A small rotation predictor, trained from scratch.
Model: 5.37M parameters, 48-pixel images, arch resmlp, norm layernorm, layers 12, width 192.
Training: adamw at rate 0.0019, 13500 steps, batches of 128.
Data: trained on regions of photos with short descriptions (Visual Genome), 203450 training examples.
Rows from block 3, named by matrix and row number. Rows with one number belong to one neuron. Each number is 500 + 50 x the weight over its row's rms, rounded and kept within 0 to 999. All counts start at 0. Numbers have three digits each. After the name is the row's rms in percent of the matrix's.
# fc1: MLP up (model.blocks.3.mlp.fc1.weight, 1152x192), inputs 96-191
# fc2: MLP down (model.blocks.3.mlp.fc2.weight, 192x1152, transposed), outputs 96-191
fc1.940 117:523507448601447527568559462429482505367549522489578439552546423518479448501448428455529394491448477508497523480508557479467461475455465533462450427586462558447519545482516522619434475525509491501518446462478572523492453563533468459430476526513515575483507504440504565525556504509439464511
fc1.941 094:501442537561469444477544541565402510414469551425518446472528547472506595487521420537455513511458564474598488549462455534570509554401531490474453558444542462433512407459442462525516517483492431578484534514497527512571534550413529433594488546517455539493440520529469548460469562533523454540
fc1.942 097:472403588622533507501467463510538452448484535393468446515503466557541515486429400512472517521472562499527536543533509561545523495402449505544452439571558548380481451460444573608460466542503400563463479469505575544544575547470525478508485540578490585511452466422474527500526609593511494542
fc1.943 085:407466497603504490531495499493474577377472610438447424520556553520506596515506461506449460519472586454610558531482470553585498522408508519543439480519527475434472440472446483524566495508477451536460530506512538564527519585433547439553541618543488491522443567513483525482503556510571430495
fc1.944 113:510395496571495477460483465534510475442447542398523429532463519492479527490459401544499482508556554486508486481546406530514501496470510501512446509554554491396474489492483509576560529483465434567489517553491539510618607541445482467538552521518397588455360433469439530423495560615459455496
fc1.945 087:483437509602460483487523513490509522376486538436499443512540553536498576511510458479423455500416567499615519543496500557574505464404545500520428465479502482456511421475447506541522482496438447548466517527492549489522523577401529409510509589516487528525447504544482573503503566521538453478
fc1.946 133:547498461528458550544565455380467557481528520368538416516471507554528545505438429427525477489511467546546573454445544469499436523396522511448465439595473543491502543439418498524457466474522473473568498470480595483451488523490450528469510525459543591560499483423539515432572482475518473469
fc1.947 098:435448525529505449497559510501433505424446538452528448478538551509508590467511481507483506484437579508602560530512416525530544572383449527515486534465538481471468441464450447521528546520522486566461563475492540498554534608397593455560535595531490534462455547536397520459500559506499437536
fc1.948 097:445520515521539468525523439496476477483382587427516459479512500546477538473488387517450534522474543495549524552500419515567476534419485557474456481510513489442444484493432525527543536482505439541533530458434546504607510608417565483519510591518452553486400502460416515496528616606530459481
fc1.949 089:480455560600517504494483494517487455402470620426442402545514499513521578528458381547466467535464554458546494536510489570541563508410478519506428480535576514414487463463484541531518460482473469531515520466519572570556569577459544509535500568553480544510404463446478553479472621588528446552
fc1.950 096:503454563540469479468542531532397496429474542444527465483554547461499605444496438500456493529462519533597548582429419515539535592399458533485511546482517491423467457467440486493527527534522488579539497496505529527572504569407559430596513570533488545431464540510407536438487584550542463550
fc1.951 098:525447470562566458548586559555458458500425539440492502580491488529521539474540454512443554586467551513494529538516482559652493462503547564440465520500528418431506490424431538525610524432444381473492540548546527493452582485475516367505485528530484559418424469470523526469452550573543490468
fc1.952 095:445456513580467460479504474483465530369484552459475440544485531565499584555514453492424461517457584500628552564512477561542513504416501545542493447517509433456506429478485454579503502495502466554501492449513524542537512555410608427555510580484499513538475533501473565496507603502488443503
fc1.953 092:482504510561477467499508454523457521437397593478529453493494481466455537508452379496494522494412547497537539529496435540525505543473432503513425500575508522443444513517453529502462444542503476528544543456437555532574517622463548489521481592511425497480420493466410480502491682564548480546
fc1.954 114:478539469514507482510444395435517471463515612518494451438489500479460462563465464574450405533398548510567577519495547468464521495515421497539433546513496555520530498511562539548462406533463521473568531542545503595555489517518523405462477527501477467488509539484553507486466559508552401534
fc1.955 101:455478572566499494502441493583494503467403605417443463434491538490481568480496483519447547594463563546560521539499464586611499585448479545497410537511599532476455433456424558432530501514508503531543564443441550563576603594445526529513495614522420495517383501497496472456460581525542471540
fc1.956 096:451507520560544494453431485588510519470388590405384428451482555542469579509433471569427503568500551474607517555515459528591486529435518528485442502519600448425483440458435512500576492500477454571486528513492547563548580569417538519584527597508440544546419434495476510456500598551502466529
fc1.957 116:525505532468542425615479525507530444488503526491498545470467455423478541494471501462546454570448499586560460545458425449458499604535467520526483514545479521544453511526505490618446486569447497511553451414427586554540492516474590455445510482553401557355494431438436443522521533552532429545
fc1.958 101:445449566444459438470553567585490467508409617514547498367507492465460565494507497519483542547539505587536433478447465546564457567503468491548494571565551523470431422504470466570457426525521508590507478460391496520563557531526518593580564533500430513480459405517392483494453593567551519508
fc1.959 105:604515543509456566438497416557473517527570546451540422479543509507436447448508366504480422557405426508470436560452394463480506538511537582455452425461507514469432573442519677506517548494418529446569452466523492464528501473465450539490492543552565538490491478524431528445490471524441486457
fc1.960 117:525489525511448494389430529632501445402462497506513466498508523504471460463538499551435564501528642470491440469468440525490541524500535453505435531479599500387534532534565520470518521468567569557476582566459479546577591569492556526502453563530462458597398521600499566518413503505450530503
fc1.961 098:432506492520467503473570454549371536459472646513627508392511519501433560512521347556490489516512493546533498546399492506434518558513496512530475448513531532498429549515515536431477579446480518485541511495535491421605507575518483639550532551529426516430481490485488443408470598539571460441
fc1.962 122:450505509513568483577498520451553502515464711533451551502510551505541483595524514462411495479465564608586554503505511629534497457517474499563541472491491528515511403495429471472501469552509419528452487435464512506467445471497567475479499536451495462477544573570486467547619512458476430512
fc1.963 090:384427540583529537471499466560461542431395604414466439492475557533486565486478452550421476536482548471576545505513449578543507483438482522500440487540553487431433439453440541522552480501462453555526546540497544574549591591448536532523531577533445528514416498491460495460503626555515496597
fc1.964 114:480475464584450488548576520473402538369506500435586490571505561455449522510494401498503472435447555554584491553451490528476529538431459520476451472536484489474490539531518528510500523486480471439509503463540566484557540593486466432477486541520520519542491519452438497425506538546562441494
fc1.965 102:402499484519473501519579430575356503516511598440521499436519565474448600495521481530473505525448460508529475585434516514489508523481556521515522421506485509507461556481529495415523544455494506512486501452505493450511515554473455506500547529547529569493487522507544498412518512497590568461
fc1.966 087:449504529605503483526449544489428534377487591443458366589510595593491530542502463570455437525481538442608552549515491585553487447433509523497429465493536495457462432449497525494536476511464446548462527533543517534498529570439534558541495638506490504523442526532505550417527544529526466525
fc1.967 094:459519521503460484559547485491463477440503566449514486412516521455452583545490454463503455479408503557584481566420489496452531574457403549519473492501475486495465522521493512511462474491459474512602507447488572449500513604483501470458496580479479529442467531453451478487529582531549425501
fc1.968 093:457435479497551430533605557445527511536385680491426538517511459608532493498544489480449582499468509538599563479552525564690455513479516518537507417518488468487514432479371461516552519454506442427525477445466509486468486517504537460513529520516501519537486488514536491520543562464466426449
fc1.969 104:517384489557450529451536465584403485454451525359562433489474518485513559448462356553497496535489515484531475486478439530516487450392475469531492496551552548404494473473490505536496531524497469598466534547481519524626622547471511440540533535550401582457429446487461529369496552567485508537
fc1.970 103:505469508548566504506406523486510494419412529441416379461515490549548534509504485530366461473548588470497542493517516540578442502423539508541441577499606530370500420435411478463522465456518424563477603535459523584500536533461541494518484577554469539519418490524511567484510530497426428549
fc1.971 091:480427490623529480503456497549440489396438580426445375538481526543507593526487446536467479547458579465560544517540499566565502492405422510539431471515560486404444470439464544534506501505461454507525546502499575560533572618431548558528495588520459538526411480448465521466474587587524475545
fc1.972 099:508513555523553444591544501480461515464457580451472485527540494455443559470506389477499435556483502522583523520450444525501481558457393542502422516511501487487435492486474507507497454497481514513532519431464560590541514653469581540510484576533457500464462472455411446430505631550534454535
fc1.973 095:409441532539461498537548559542417534437437545382478453459484528491524649482464471534464502534505557515620515536455462507577481553382491495493447531512534491461471398448412473506517492489495412576461499468491565557546545539391538474544542562513469526495411458472454527476520583559542483559
fc1.974 098:506448536568484473517504491490480524436404573430481416490495506471489541470453441536455479534521557514555536505498540498571477518431523500499427449517606463403463455476511445510553500506489471497499556474525535568552574589423556456509506622572422590452348460496469567489442576574517462549
fc1.975 096:465431520606478524495563524550384560412452513402473443484491550527492585505507407556536494530480505449568561583501475546548470522447470500505477465493592497410442464452484543562545500486518468514506483485540498496562573566455483526586531589534477538475411490532477516407490600569507481517
fc1.976 100:387421544682474488498563552483434462399502589419501454552531554521527519526558450513490502458572559491565450518461460618571501517420509456519461503471539522457497445409430487570454504517515432508448507476529567540543546506445546520500498536472476566619481490552492560447528612530547434479
fc1.977 093:460451533582515482478446494480538508438463577420420374508487504523522567501468428533439525500502585517563522539542484586559515492434479515520415518507547545422506433449498518562487427540500473532462526482482573527554617599486551561529507600505429536532385476508457544461491608567486481543
fc1.978 126:548549496503475548428390470548497458470496507500547488433507587431432462464480455537436546463467649528483449517461420522481523587506511542457479492470543418469498480529539526431537509449527536572530595546474539526521532556474499522550456551540470491535462551585476462489456516480449542551
fc1.979 103:465471471561502455516582558554410498445374560457484501496519525533486584490541456509475537568451559550565541508478451562613459534466482522487436527531512443412435445478400484543570512455502493525519562491474540516539532597405509515536521580505430556564384470489459515469515604569588474505
fc1.980 103:404497482517482485504595483506369479492499596426540512473459553490463614444490499490502504485406528531559490613455386495500538533463488535452484484465464463481441529500479463538472517452429464510517477472529532450530479547467514473553488512480464578466505414485444481435575538567577479447
fc1.981 086:439490500527548540507407490555488522472438601406393411467474523525487606508444461531496499525528513448598560523494523511536484514421466541486443519539552490450463500500467531493558497487457471525515506516537562549524551580437512591567474612476458483535448475438501508427513616541504468567
fc1.982 090:455417539521510428478601571502483482485355605511454542512478528531561510493461498552517588493504465475589518492513489571670444484522522532511532446533512461448513406503431457458565529466506399476505486476526502484508520457479483450543570499535465487486474468585512492507532590505434482516
fc1.983 088:378444528578513496537501509486468536401470637406441380511511524544507591533478453514473476496506562473593540539470474566578485497408477521514459472506539485430476425444417525517509472488504450547475513479488539571537557585422531475548491599488460491509438500490494529460516624521535482525
fc1.984 087:453462569643495515513478483498485523384446564455426411499468550524511558572513438530447479523521568478564503523490493600559525479378444491580455478524557512397497453455484546523532429518493449512475477476515541540552553541492548566548502569519456498602478456479490539464499645513542433514
fc1.985 093:458487562650497538496504521480448554363472590464478428548503502502525558480482394518431458499454530448559570532488471575515520447428430537499435492502531505475498480492526540476488392542467466528481526498512522542529511568439571498521484555552491514519493490468464539464506654495512473580
fc1.986 098:546522498572528481481515544491424481394492540485469450534499519502452567477481368476476463549452557517553498581426461498506479536432495522444423578523480479421447474508453506505520530466491493586551521488490563568549503583411520487498470568536450515496440511468424536475531605544523425522
fc1.987 084:444475522599546498519480503519476502411474554419416397464518497496495636505485435533454468515495558441563524520494495578551519517421460504510435495525579496392465477460492533514543468498486455554478518476491572553533564600472544540548502605519466519485402502490467572484479624542528444570
fc1.988 106:462512420506493416564534445459514565455471542531551477638443488508420465500439442503417439496631489469549573472573471517487394563480485491422462416583476339462550457541523507501551443397530544507453502539491515562482527530440486603499512514520511492523492480427520522498434541523464486488
fc1.989 083:444487486563576508505446451511484539402452615456456412562430500563470534544435428555464444538519542487587548515529483578541455489386462514494462471552523488400477443513487536530555461498489462535486538495540558578546541599400506564533468587523484509529448509457502534450509602530486469560
fc1.990 089:490537463538446501550545424499541470424540570506507459447574569558498467507475463444565479533391491569516485449481492513478447559451540512598533548557475527516468493458488564582465533503447495547582500493540492542525533509514479431509505531479497516458502477455541453503493594543554479491
fc1.991 085:449482519586533464482461460500499482406428600410451399514504513517460595504434435508444502571497520481578492523535526543553502480439480540500436518573526502401470463492522509545530480545460449553510521473469583563542572595485522574505495630505423540509393498460492490475490652591477486570
fc1.992 099:401365592719524503508552448479467541364484584455510407512489521570496504556521437539439477479491508496541496537517482640557497492445485532573458441503560512410482447455479519554520500514482439486480476469522551514530529525430553499516530536516478575549496463506513610487496607552524447481
fc1.993 104:467394579606552452598534497434554420420498570492489496528566488461562436469500471438528558426521521592436497484562518614554524507501455509536536465496459604424517473393426462584411406606548424542524501409417540521464453497478681502420530461464519575488487518597450554538575552521521509534
fc1.994 098:429492496538539464518530459499450488475457593456506494550559493445465532434458455567435441532560512423600476528437418525503463515486512537389413467485520470502544448467409568514537464523451505560511512536457613562552525567397548547482437589580486534482444492504479511463526511545559457566
fc1.995 092:470412541602527458525492503543499536397445569356416387498514553539509577519451420514468491516498516470552584557525521544543477510418449520519425468578547475404464450449461582521497459553499459539534517494498526571532570628455500520528519589558438548496404500465531532472529599574498504587
fc1.996 092:474421525585485436524583532525402503416464518400490458484544526492530652462489426538452506518455537510596531547487497549580491545358475515482468531495545476432494421445434508540531492522504468582501522468481541539550543572433540439580556555520480539476438514457451537449507610558534466544
fc1.997 128:544529527569495520507407457547534526445475533408469421482482597450460465565487443476456505515445625586528472500509421561573482550489470546468392474504565430447404526446501513474552526479525466493532580481449617560546579572417479480453491557556455508535378475553436473426494509532443503527
fc1.998 101:416398593662469522501533471473484554367464555420477408569455567571513544587496439550459482472529509487565522514520487631536506500411488502563447438515566484399470442447486518543511432505494451469461492452551535549525544540468512553511540552479457520578448459495487592472534610522533432502
fc1.999 113:550504412600532502492563406390505484470498499386568451582580500502486455504428375486522464468487510510491540499576553527461499524357454496531445427583475549412461599461441517493497469539531518491582550422464534500522531611518487533465522538546537568543491504452486485425543486517465469479
fc1.1000 089:525454538612447524486481546540426545437483525407496384489536506533491592478465406547482488543487493446544535547434454528551482513424506550450412536508577488350485453462501583591510494512464492550514498509508588553563566603427516468594492596489468552506405475486471552420489572547476500546
fc1.1001 108:500499482485431496509410582538453490385525471447495441430494585452409575470442519556539453493495576556491474604410476442506530551471500530482414496468546454519467510472549447445554503492539431488552519511497556545562525559409513436478515515548446515520426477538455505467499462537543536519
fc1.1002 101:440412477641524453509509520528487532402480532447491414550517504519445458547520423552457463484490554472534527499533480611514503469426429462549430504529565497410490483493524536577497426513467488528438550535526498580596582592479526529552527591541461597480441464503465569455532563561494454573
fc1.1003 108:528461522512570458525535473512484477498476580491522492557542425457477489450550423552436441509524497429498486484485425519491450523497511580466467403483508462492518443501392594446524501465458510487507560477479594582505533539388593591432484577566515494450445515506529525424500502553507433509
fc1.1004 118:408475512514456476474530569530400516463477523471531450497444491491452604524438523582457477488445519503524499573462492474476453523448493504471424464538508468449474530529541493558502446486523499586452494412507537521644556548427526538542514531528412567461439440435458514444441543533532526496
fc1.1005 088:449463590592508523503431498517488492407475536424406421484475512487488619506465461512449502554494525527570493565503526565548518493367487541546449481521578515417457459439480560542477468534472478543528490447494566544556570557484575540554513537507444513538444464466491544477479665576535483533
fc1.1006 108:451442568562491503497518511544479547429442569405429400504538515523477562476462489523457521571508525506578508609483456561625485563423460528528466481502570465432483432419422555533480477547479486547519517438471582582538594559422564523572520562559496550527409437502465518417492590586588519549
fc1.1007 102:503446464565491538535527556435518435342509511462514460490492505432511525571445485483527520443437555506500527508511501527510575457465442515486523540531503562478542468499500489546478418501461417495488479518475591556492531537498509353445493518479498561485455486483492559560518529531623514590
fc2.940 150:474584501445583461542435451448552517586419436546541553499558436496459465557495552493560465531578541521509532493558512484474517557480412489553516479493539490594370509489455494453556508558497552459500602496541478575469488551509459474420471529610492446409455507450466409519546442534490457574
fc2.941 080:540494493555399524509602570569420536440548536474549457500422577460561583579435383582512551527541538484536510537417514486513511494472456514471521514482531455477514437474586503560477421513478526491495411467538435555604445453449498546536473456481475494494506504442481528520427596485516594501
fc2.942 083:448522514571487523457545342509517544421546428491525400597498419519515456529488479501431463522496564541404463480621538567487512575460521424548412504573567535471457521532600458441532499483527561517510518519518541508552497548466446554438478498626495554556435483430488503478463518545506474497
fc2.943 068:533486475534472490549520558532457564482497554407471481526482542446497528591476444517464425514633561522571543549442532506519522540333417495557471525467553513544450450449537509486512448461459501481504463440523453546562442566486500611522495539528504500460464506405466498500489559527540513517
fc2.944 075:516524540557450492522499524463504556462546476500457519530452590501507469457536448522440490550536487503553525567419395611589479512543507553380486505415505402575554377502497532443484536498461518508526469538567529484456493477398486457518536477408517421526489530516494435532511553494601506479
fc2.945 080:520487447558363474535564553540497543410528601461553523433442580392529534564462375561465503501655556464570489556394461510536441503432467491517487522462530493501487399461583479542488464493474509493522477465490484548581494519415508545536519533490463476472449508467481483497471610511541550504
fc2.946 154:421511480492623466513529410475506476536425469501596503526569403539529459516551482513529458521554479486492510470611487494489470546462458448543560512507477582494470506466390485513507532506518510446469547538531445510488492488529502366528521484550574541433578487488498557469550451513451420477
fc2.947 088:578479471513414467503531623547480518451501568460494539415477573414552556576435384597491560516564558466542504552403538488529533531432416458502513548474535532483496431502565481521455413545514522499572463475476443587603464488497558525550477485503434488478463539473493444518479596478530616583
fc2.948 081:379417498572544467554610513531465547483462429462471454501469499512525523577554531581413451583622527416520519511488461570548381500427555491483480521521563522508543354475499525432553511474581507561441465497485556592592508534371570499519490516525456528494417503454488522494512518527513515517
fc2.949 046:435548431498445571446512461493535551498540490434486405429422496473561473552435506561436461426555575507418477570526477512507497477442507451469500507471483435572512441483555423513521489453494480480411463501551454501510426505433459509515440426494518502504534527414506498499494486477528506456
fc2.950 086:579488503525409485574545548541502545473528576495527520422488562417508540595422370526512515526552553502530508509439512495485500547440405495534493531548537506498474493485600462551477396536512583497556438400472454597626427498484548478482501500507460470498484501420449477535464616472512541542
fc2.951 155:475604466463431489478550358484482521509470568544600487504455478534486473549414498516540488365445545491460539573605475479475498533535487490547554515433408429517460477486519422557443434477554484532522554460525457448467473541469496404533567488423514507490541441521483489482612523496525490464
fc2.952 084:540468460570450516522542544528512515403519577479537457488489528407564475525460393568424456442618577450514516542469507523510465546392499481482529515463528517499531392470556452498516442490540509536503503460493475574609471529387575507540503551518482498459452565462512519535467565452485565557
fc2.953 076:399391481515603531531487516485535513515454481472456469451496510531601462601472504625481397567572512404504538492497547507529467503383551457473530511491520579491551426469456555486560531504539462525481480477552461572570475472507602482605475522485459522499489498479512512508429489485467504505
fc2.954 108:560600558453478444576502513483553556558505559579468552460532504538449544565512504471587434490390483540590581557499537513486484524514423546532511500482554418532446506514515492500477459532507593452491503402546478532453469574551483544505526569489535361442497529404459403573496499425456474469
fc2.955 093:469398536504527535486393557628510526510489416450422420460496550409519463565489537608444465596588588517498448533480479534531522553429483471517461537501600536446513505458528542439581483523497510526438449488500534557592544534463529501504511525533460537491421479500435488471422491495443582526
fc2.956 070:491372507519508537487512579560521488485474391417385383511450615480563512577475544564491491539589559482516459566497459534593519527415528503489492564430558495461530360402450521575517479444484438535444470457539485521552558472434499496542505476467468581510465442573502590477441443561510508486
fc2.957 122:503567494504607473521415467525503527555439557529508580431568516469438486491521449507473442552540503533529433496447516555455564563517449481473458513517543526613430552515468576415554586563482584457583546517488496573550521488501504477453474561532470444388527600524529350495480558474486383534
fc2.958 107:492530433548512501558556444425497523473522402526563467541552417465435357544479509529472432520478465433395565475516509507481397511473508513526465453556562487470459545478534598451502502444534540531480541565544551529457498580528464475417573512553578506523461496404507517429519418548531513464
fc2.959 104:518411523467456510498493592580476556524526517469569506424548481430465573528515513510530485544552512443488457462452576490526532500446483462504455486484619553465471500433528533576536439488487515473481492545543443496485531597562515589541528539564492521494429437430550557477401429480508544559
fc2.960 161:486475506555596536538513446458528544532499407482494516596581463563538421532514475480538463529458498527485513538570556600483540536462511518590589549487457522528501522463436504455537510543432483533524511506593446483392370445533507485543539394506616560485594519554514502515593428495452420477
fc2.961 112:452519509478484475482575486497524452476508655532577498436455444464551557473382437543527441376540416414562537595526477426453489453481536472426568532483480465517581506576546460537462449498541536516502495519527446557545514525459496356598452555454514477474542514477546486540457594402477459540
fc2.962 179:492495472497466512390504472549424488441499363465549363502452511562504554449475515561483478554483492467447452472468479406521497492492592494425450505507531457411530507496470567528548546417451472491523517565525510498570622501469445495545439548500469539530447425529512573436406432549565486471
fc2.963 063:402388412498554507511469540501504557522490371437410414513499572452562472570489588648438434525615552438492546464497545519523489450376468429518501597493523524508531388463478465508573483521488432549409473564551477524563459445547506518547485503488476521474503514538473553495508394518482544566
fc2.964 143:495490570539505526490487402562556494515413496507524506511422467465531418511425492483477610417498578576477549515623497528548428606499496499529539518562493531481459462489472378495470466526635528585544573423413518515537522512459537387554615493503464512525432456534422538494476496510457468531
fc2.965 140:591495452466481460484506487426578437500472703449557526523466515524500459440432388480535573388537464473523519554586570401520562470464500415468478526501453509473517487513479450594443483503507471423531523519513467531523554487514460413522424489511448534502518453514582480527488565490447469544
fc2.966 072:467488477472560500482437506502507533539447526385439488504510538448503549523480535553455393497612597481516550465519548493462533475386432490583467551486602502580523508442523504450569448487416472560446498492547455546562457578524512544524482559539497532442474484495490490441473444501497481532
fc2.967 099:579536469547484513407429430521608535484429601472513443553486490531542378527424388570502458409452488435509596632611547500567488468463542496521542501414536476488511425415454457517531467557456453486498599532600408536510513504497428454583538522524520512465477500569559529501520527495413511530
fc2.968 124:408596474494478532501475420469415540423534439516504366526480477490436542561487547519555414456510487457397536490504460433445469490491483528473498518445502471435465546464488570457540499445433505495463532528591539470460539478507450430474528504432513473514459442522461569462468443548586419470
fc2.969 087:563577512554407496496546506488491532425551514482532533504560590418463544520504412520509473471536530509488510506460498519438568538542400419483429534471513481580448555512573553541492522571425584451539502534551473522534499542531428447470453465484440438493530469533521409438461597520583549577
fc2.970 098:454552430503490596427438406577605520450509404536463363407414484505542356532509561519434490472555575509402472520553455520517414545517551493487507494540471474520494449546521510414509538460593508518512535484461448513576534458368537496465532498502466485511504544519533491519501439457474455474
fc2.971 057:458480401460509556495429479530523556542524516430462420388521487498541509533450491541490373460515582515441489485494545472489505458360489389484481598456494559532483440448441426613558498455492483505418490526507501507525456496500464478538427531488481530477501490424497550456496424495462478506
fc2.972 095:397424467462509521409557529522403526543429493477549466464471523572617544592471545620534428530512474345508520486532529473544485470416558396494557526482520517514561404457463492575515526548542453519450504520537385501586482459508511536593471513469489476526516520485508539497468459458522544517
fc2.973 084:508479463501399526497517594555511544431563459501462446445412583445574516606426462563456571514578564483511481511395517489510480455478493510481509515512537490482556454477613478498471420535515503541452423473492481551598467444456507551475484457471454495513474518479480543555466520464503615526
fc2.974 061:513542459440560505587619533404460452546522501512412513318530433490500600488432494467527502465512526518448520597461490418481458515499513568457549449517456415583533443547487525401457506469523512526522512444550532573461522471393555384402455511508546504404531533436559445492522505483585509475
fc2.975 080:469462522550552464532499556512492526445486523406453459480479558424500598579464456565504418466581541479552540509469500499441553412451427453566452561445559514502521498474543451555481393544475458525438479451476477540533423547549545497519447512471448572415502469541469500475534539506483499562
fc2.976 093:461407500598521487509460549508484505438551540455414408474497498467530490486572450570379501565519563478470498527438488622552524480456502495500463514455596517397544381410507532478530501498518448537418460483454554507498456500444567646485535462531514588499433552519493568490530520523500557464
fc2.977 071:550500526437569571445369484516482434600441428452450410435481486545548439518542483509469476558486587572457502534512473479562519576433472575527481513432540475482527401472361532537502523495466495498536474499538535552520538471420541423507407504532535527451511524544494500487464413526427500494
fc2.978 183:513510413507557476535473500469540549489486446534473492490608447586439516462553494391542455430471459554432566494538512525519497502480559509577561487407434513498443512424445443547571526443471461479478551518540422410366389525571490519501590479477631495464524502554492565544601452509476435410
fc2.979 097:514407510540484503532512641536489471489512433442458502445409574486600565566474490582500525551620597449571499484427553497508519446457509415506487571512511527514578426512547472494513496527556461554458417452479475563601521470471515500529464466481406531470495497480502470537456511468468619552
fc2.980 115:542448477511522474494408544533576487450462535441486502530486560456488429459471457555465399491586457514600532604545487505512500522450577468448435547501520475528496506452492494516566517538445499472507542530561545541579564517466460388553509579505408563474519467546506478443481505520440420517
fc2.981 070:420416507484505568446425520564526576480501450442409392466436609407567519555498591534478425447590553512514485498478445489479426449404534437503513584448550561505522464480513445497526491461497488517450501495511490498534495506460453440550502496455484512545479485558519596435458383473488492532
fc2.982 122:417619420449514576473435424533535597456528454510452359460540492517417527491492592475457376472507488474467528526495467433472465531431534559452470514428499431493471516463453548446548477431466534489511535496533502474433504542447484482525521612438568447500491550502507549499485434464584358428
fc2.983 063:487457516505486538526490549510501574463502504417412396540457555504549532585476484522450458507608585518562497556481474515529561504363450476524437523425550507503499381450499479538506432468468482444454446416502514576534473574397516589490447520482477533532457500446460563497475508479504517531
fc2.984 075:484432529524504539473428448555565586444505572469417431473451464474582471561476457561396513430574593477481511551566488571561471464408472459530488586460597524452534385469528416492528455471530455527457483451466484540546460522462479582559539503474492508516435509495465527518507514482452503513
fc2.985 081:456359508567503494490513461506533563451480522429505452500479470553618456559481498575442425454504583425527558550557492590575411455399528467532544483452561527456569376456462472475531486525576378541457490481523465573585500517432536506597542535506507559525471552508439537497534500493441576489
fc2.986 092:492451463526417521458578468524433524470490580473556476527409544515600516564468418572527479493434488408562592547491474530543441492429521490484579504473500504501535401523509475550499489499539509519502471471603388553589544463460552484666556506455467475465512490463464486460460590481532554536
fc2.987 055:560494448475453508434498506542479467490472582469460489375442567391552529531461499608512467414496566478473485530459459480481498439448433339502500576425525542488490434478514449543451450524591511521492566479431473498542491519468503443511435487451449539507488499547490516419495470503518487553
fc2.988 164:628525501542413428473462548492638489376541518567383533331492539496498460526532522423517538514360568539526447464536500485525549505592516489507513573476508428472532525549584441557535500447406498502516533529479466505484475520512468457521502506490501429608486478525475497616467593515512506473
fc2.989 070:384421401462535594475476481516496574576493535420472453488451577467568507517549560548451445472580560490534526470477503455512472446341504405455479581460510564554483391456462453526575516417495538488421450544533484512518519478450455519518451514453478512494490478423537529447483408455436482498
fc2.990 097:509507482585508454548578472475506508470469531535604594477555467488460476513514427520572524505548493425452512396539613516504536461477425474452543528508538522504428525456511521450531458529456567464513609589540449592427457458581418424478554466543517411482464530500556495526482524520467468552
fc2.991 059:432427441450566530463559406491515493530473518431538422441469544456588456506496508525468464419522580514481502477550459441513478504376533406438526572470479528500498356472418398563524519456494480487441492487526483508516486450458494492468458484512466548490489507512542556501482395477450461544
fc2.992 077:492397595642474492509477458494557575441538560447465440469484426534532452530457417539413504484529562489458548562534530655555412493448510500530514492526556544424539423437502476452509470499591454582458474411483578557538475559438515616496592480532517553546417465425464573485559540514480557459
fc2.993 126:465534603437501557428529556589421517540469494452524468576416530429520574598465488576552508485571527422539486578484374435507602410471404514499508535432581500549441485495472559522498501573382502389435509445527478557551579484495477521514421557497406449434505510531429459494407515474432493558
fc2.994 086:451492534530426609439519553527459627419524523461484418499449568586493564560476561570491404549511508513541545569449529510525522473452531517510484482461528428490461420421514516494600492485454441492462451436645473487512409481446379596515502538497513473521502491479464509462508472468536531452
fc2.995 062:422467415471504437474515468519499507493469521453509466502486559448455469485513539536536456472552519434464520492568480458521556459446465434542498638378559526487473466451481501621498485477416455428479551500526410515545500534542449477545435518490461557491486417583490566468413449573525479513
fc2.996 078:566509459533406486541530564519514523388557520521461445448449561435550571590445396522489535488537570487487518518477498476461492497458475476519504543498514514468516470501627453563469428525522540518488461427469461556603447475447535530477472445466441504504481510456444512557457592450507564541
fc2.997 105:388495570463523591449456489509515416571534464446523443437489462542547474441480616442499550516575518554405430522472435506489474528510457574536551458540451565564517494471413560537398552508446460503486467441530532582515482445456490518453438428538522566527535450558555500453512377526442432524
fc2.998 085:451418511566519518443420470511562590462529533457404424451462471527576469558467443587364478492595576465466534523540528606536476450395481477544497549469589534449529408433521454465566468488496441533452460455505485547551433508492471668591569492514523533517456504490481549504530536500480491480
fc2.999 114:472525580530547504577409485411637495516493436435471459513514427534497473500518541413516507485527503562507538524586495500589462543429455489507508518507498566554462480454398454523425493598516458438482527492540557565494506559428481345479522470554499549524451431447461532467595470537423467551
fc2.1000 066:564534489503459474509449535465563531456515567464457527463507599500444551554455422492522488476632553512474541532499503505497574481510461486543462559438507469582478491411525476596492426518462451478494488436536439525509441521482486445456491479445474512480497454588486448497533584472615417519
fc2.1001 145:455558452493484505558499490428514477504602508572395491480486477556485626477563560401502459526500445514431468470535503473450418476594586550414504488534405478506539541577530512471495574458469512471502469508484545455399505424459466490405522432439539479506568530442548491530537530461517490441
fc2.1002 075:505510513514554509452428451540515537534374496489453476544492469471517524552409458558499500508535577500479533498554469508557515596392440462509521590460588508469428445471457479498562506485510564479500590433554474527564529559491453605596553566569464501456444451511462479453417551523424519530
fc2.1003 111:564554569484492579482449506550508609481528546525454449518458531581479511519527471538490436568550550491521516536439486500516451532527522462486456509465537436578453509491553583439579547516474538487527554449571476523594538564466479587521472596520466410454506512505476428426419533461465627433
fc2.1004 123:514511437472511416474528519456505372462474523562505488553528508552555515448604492424505502516409558503513499450582545386502552523538575420457547538440473486472538447528485411586558613454481533440486559580494451461479503443502511428475401520480473485533522527524585519594436488463476498446
fc2.1005 069:535498508487474532481447456523567473443540559485433427501431505439577458541427476550474532403540588471466460597568444520486518513475491458482502557494495486525539411546568441549459442511566475505462476424422481542572450480400573496507474437461462512453488565501462492558478526463462510544
fc2.1006 081:504432466492556476560333608557564499538507556453339537429486578411461503560557572504475535499507593526450519451469522474494636438484462435532451590465546565487444501445546537528596516474476432469446484497501521441500459449529514519445421487472444536483464490521540542437491442513454512536
fc2.1007 135:486491458450495416567578439463506511548469541558626548546521399473490456452482493491515558461528440504436548441630527478483428540496449482505550461566474570498507484511503395548439440540602566565489524544462552543483490522539513392471590472575542500447484505439459531504559504496466546552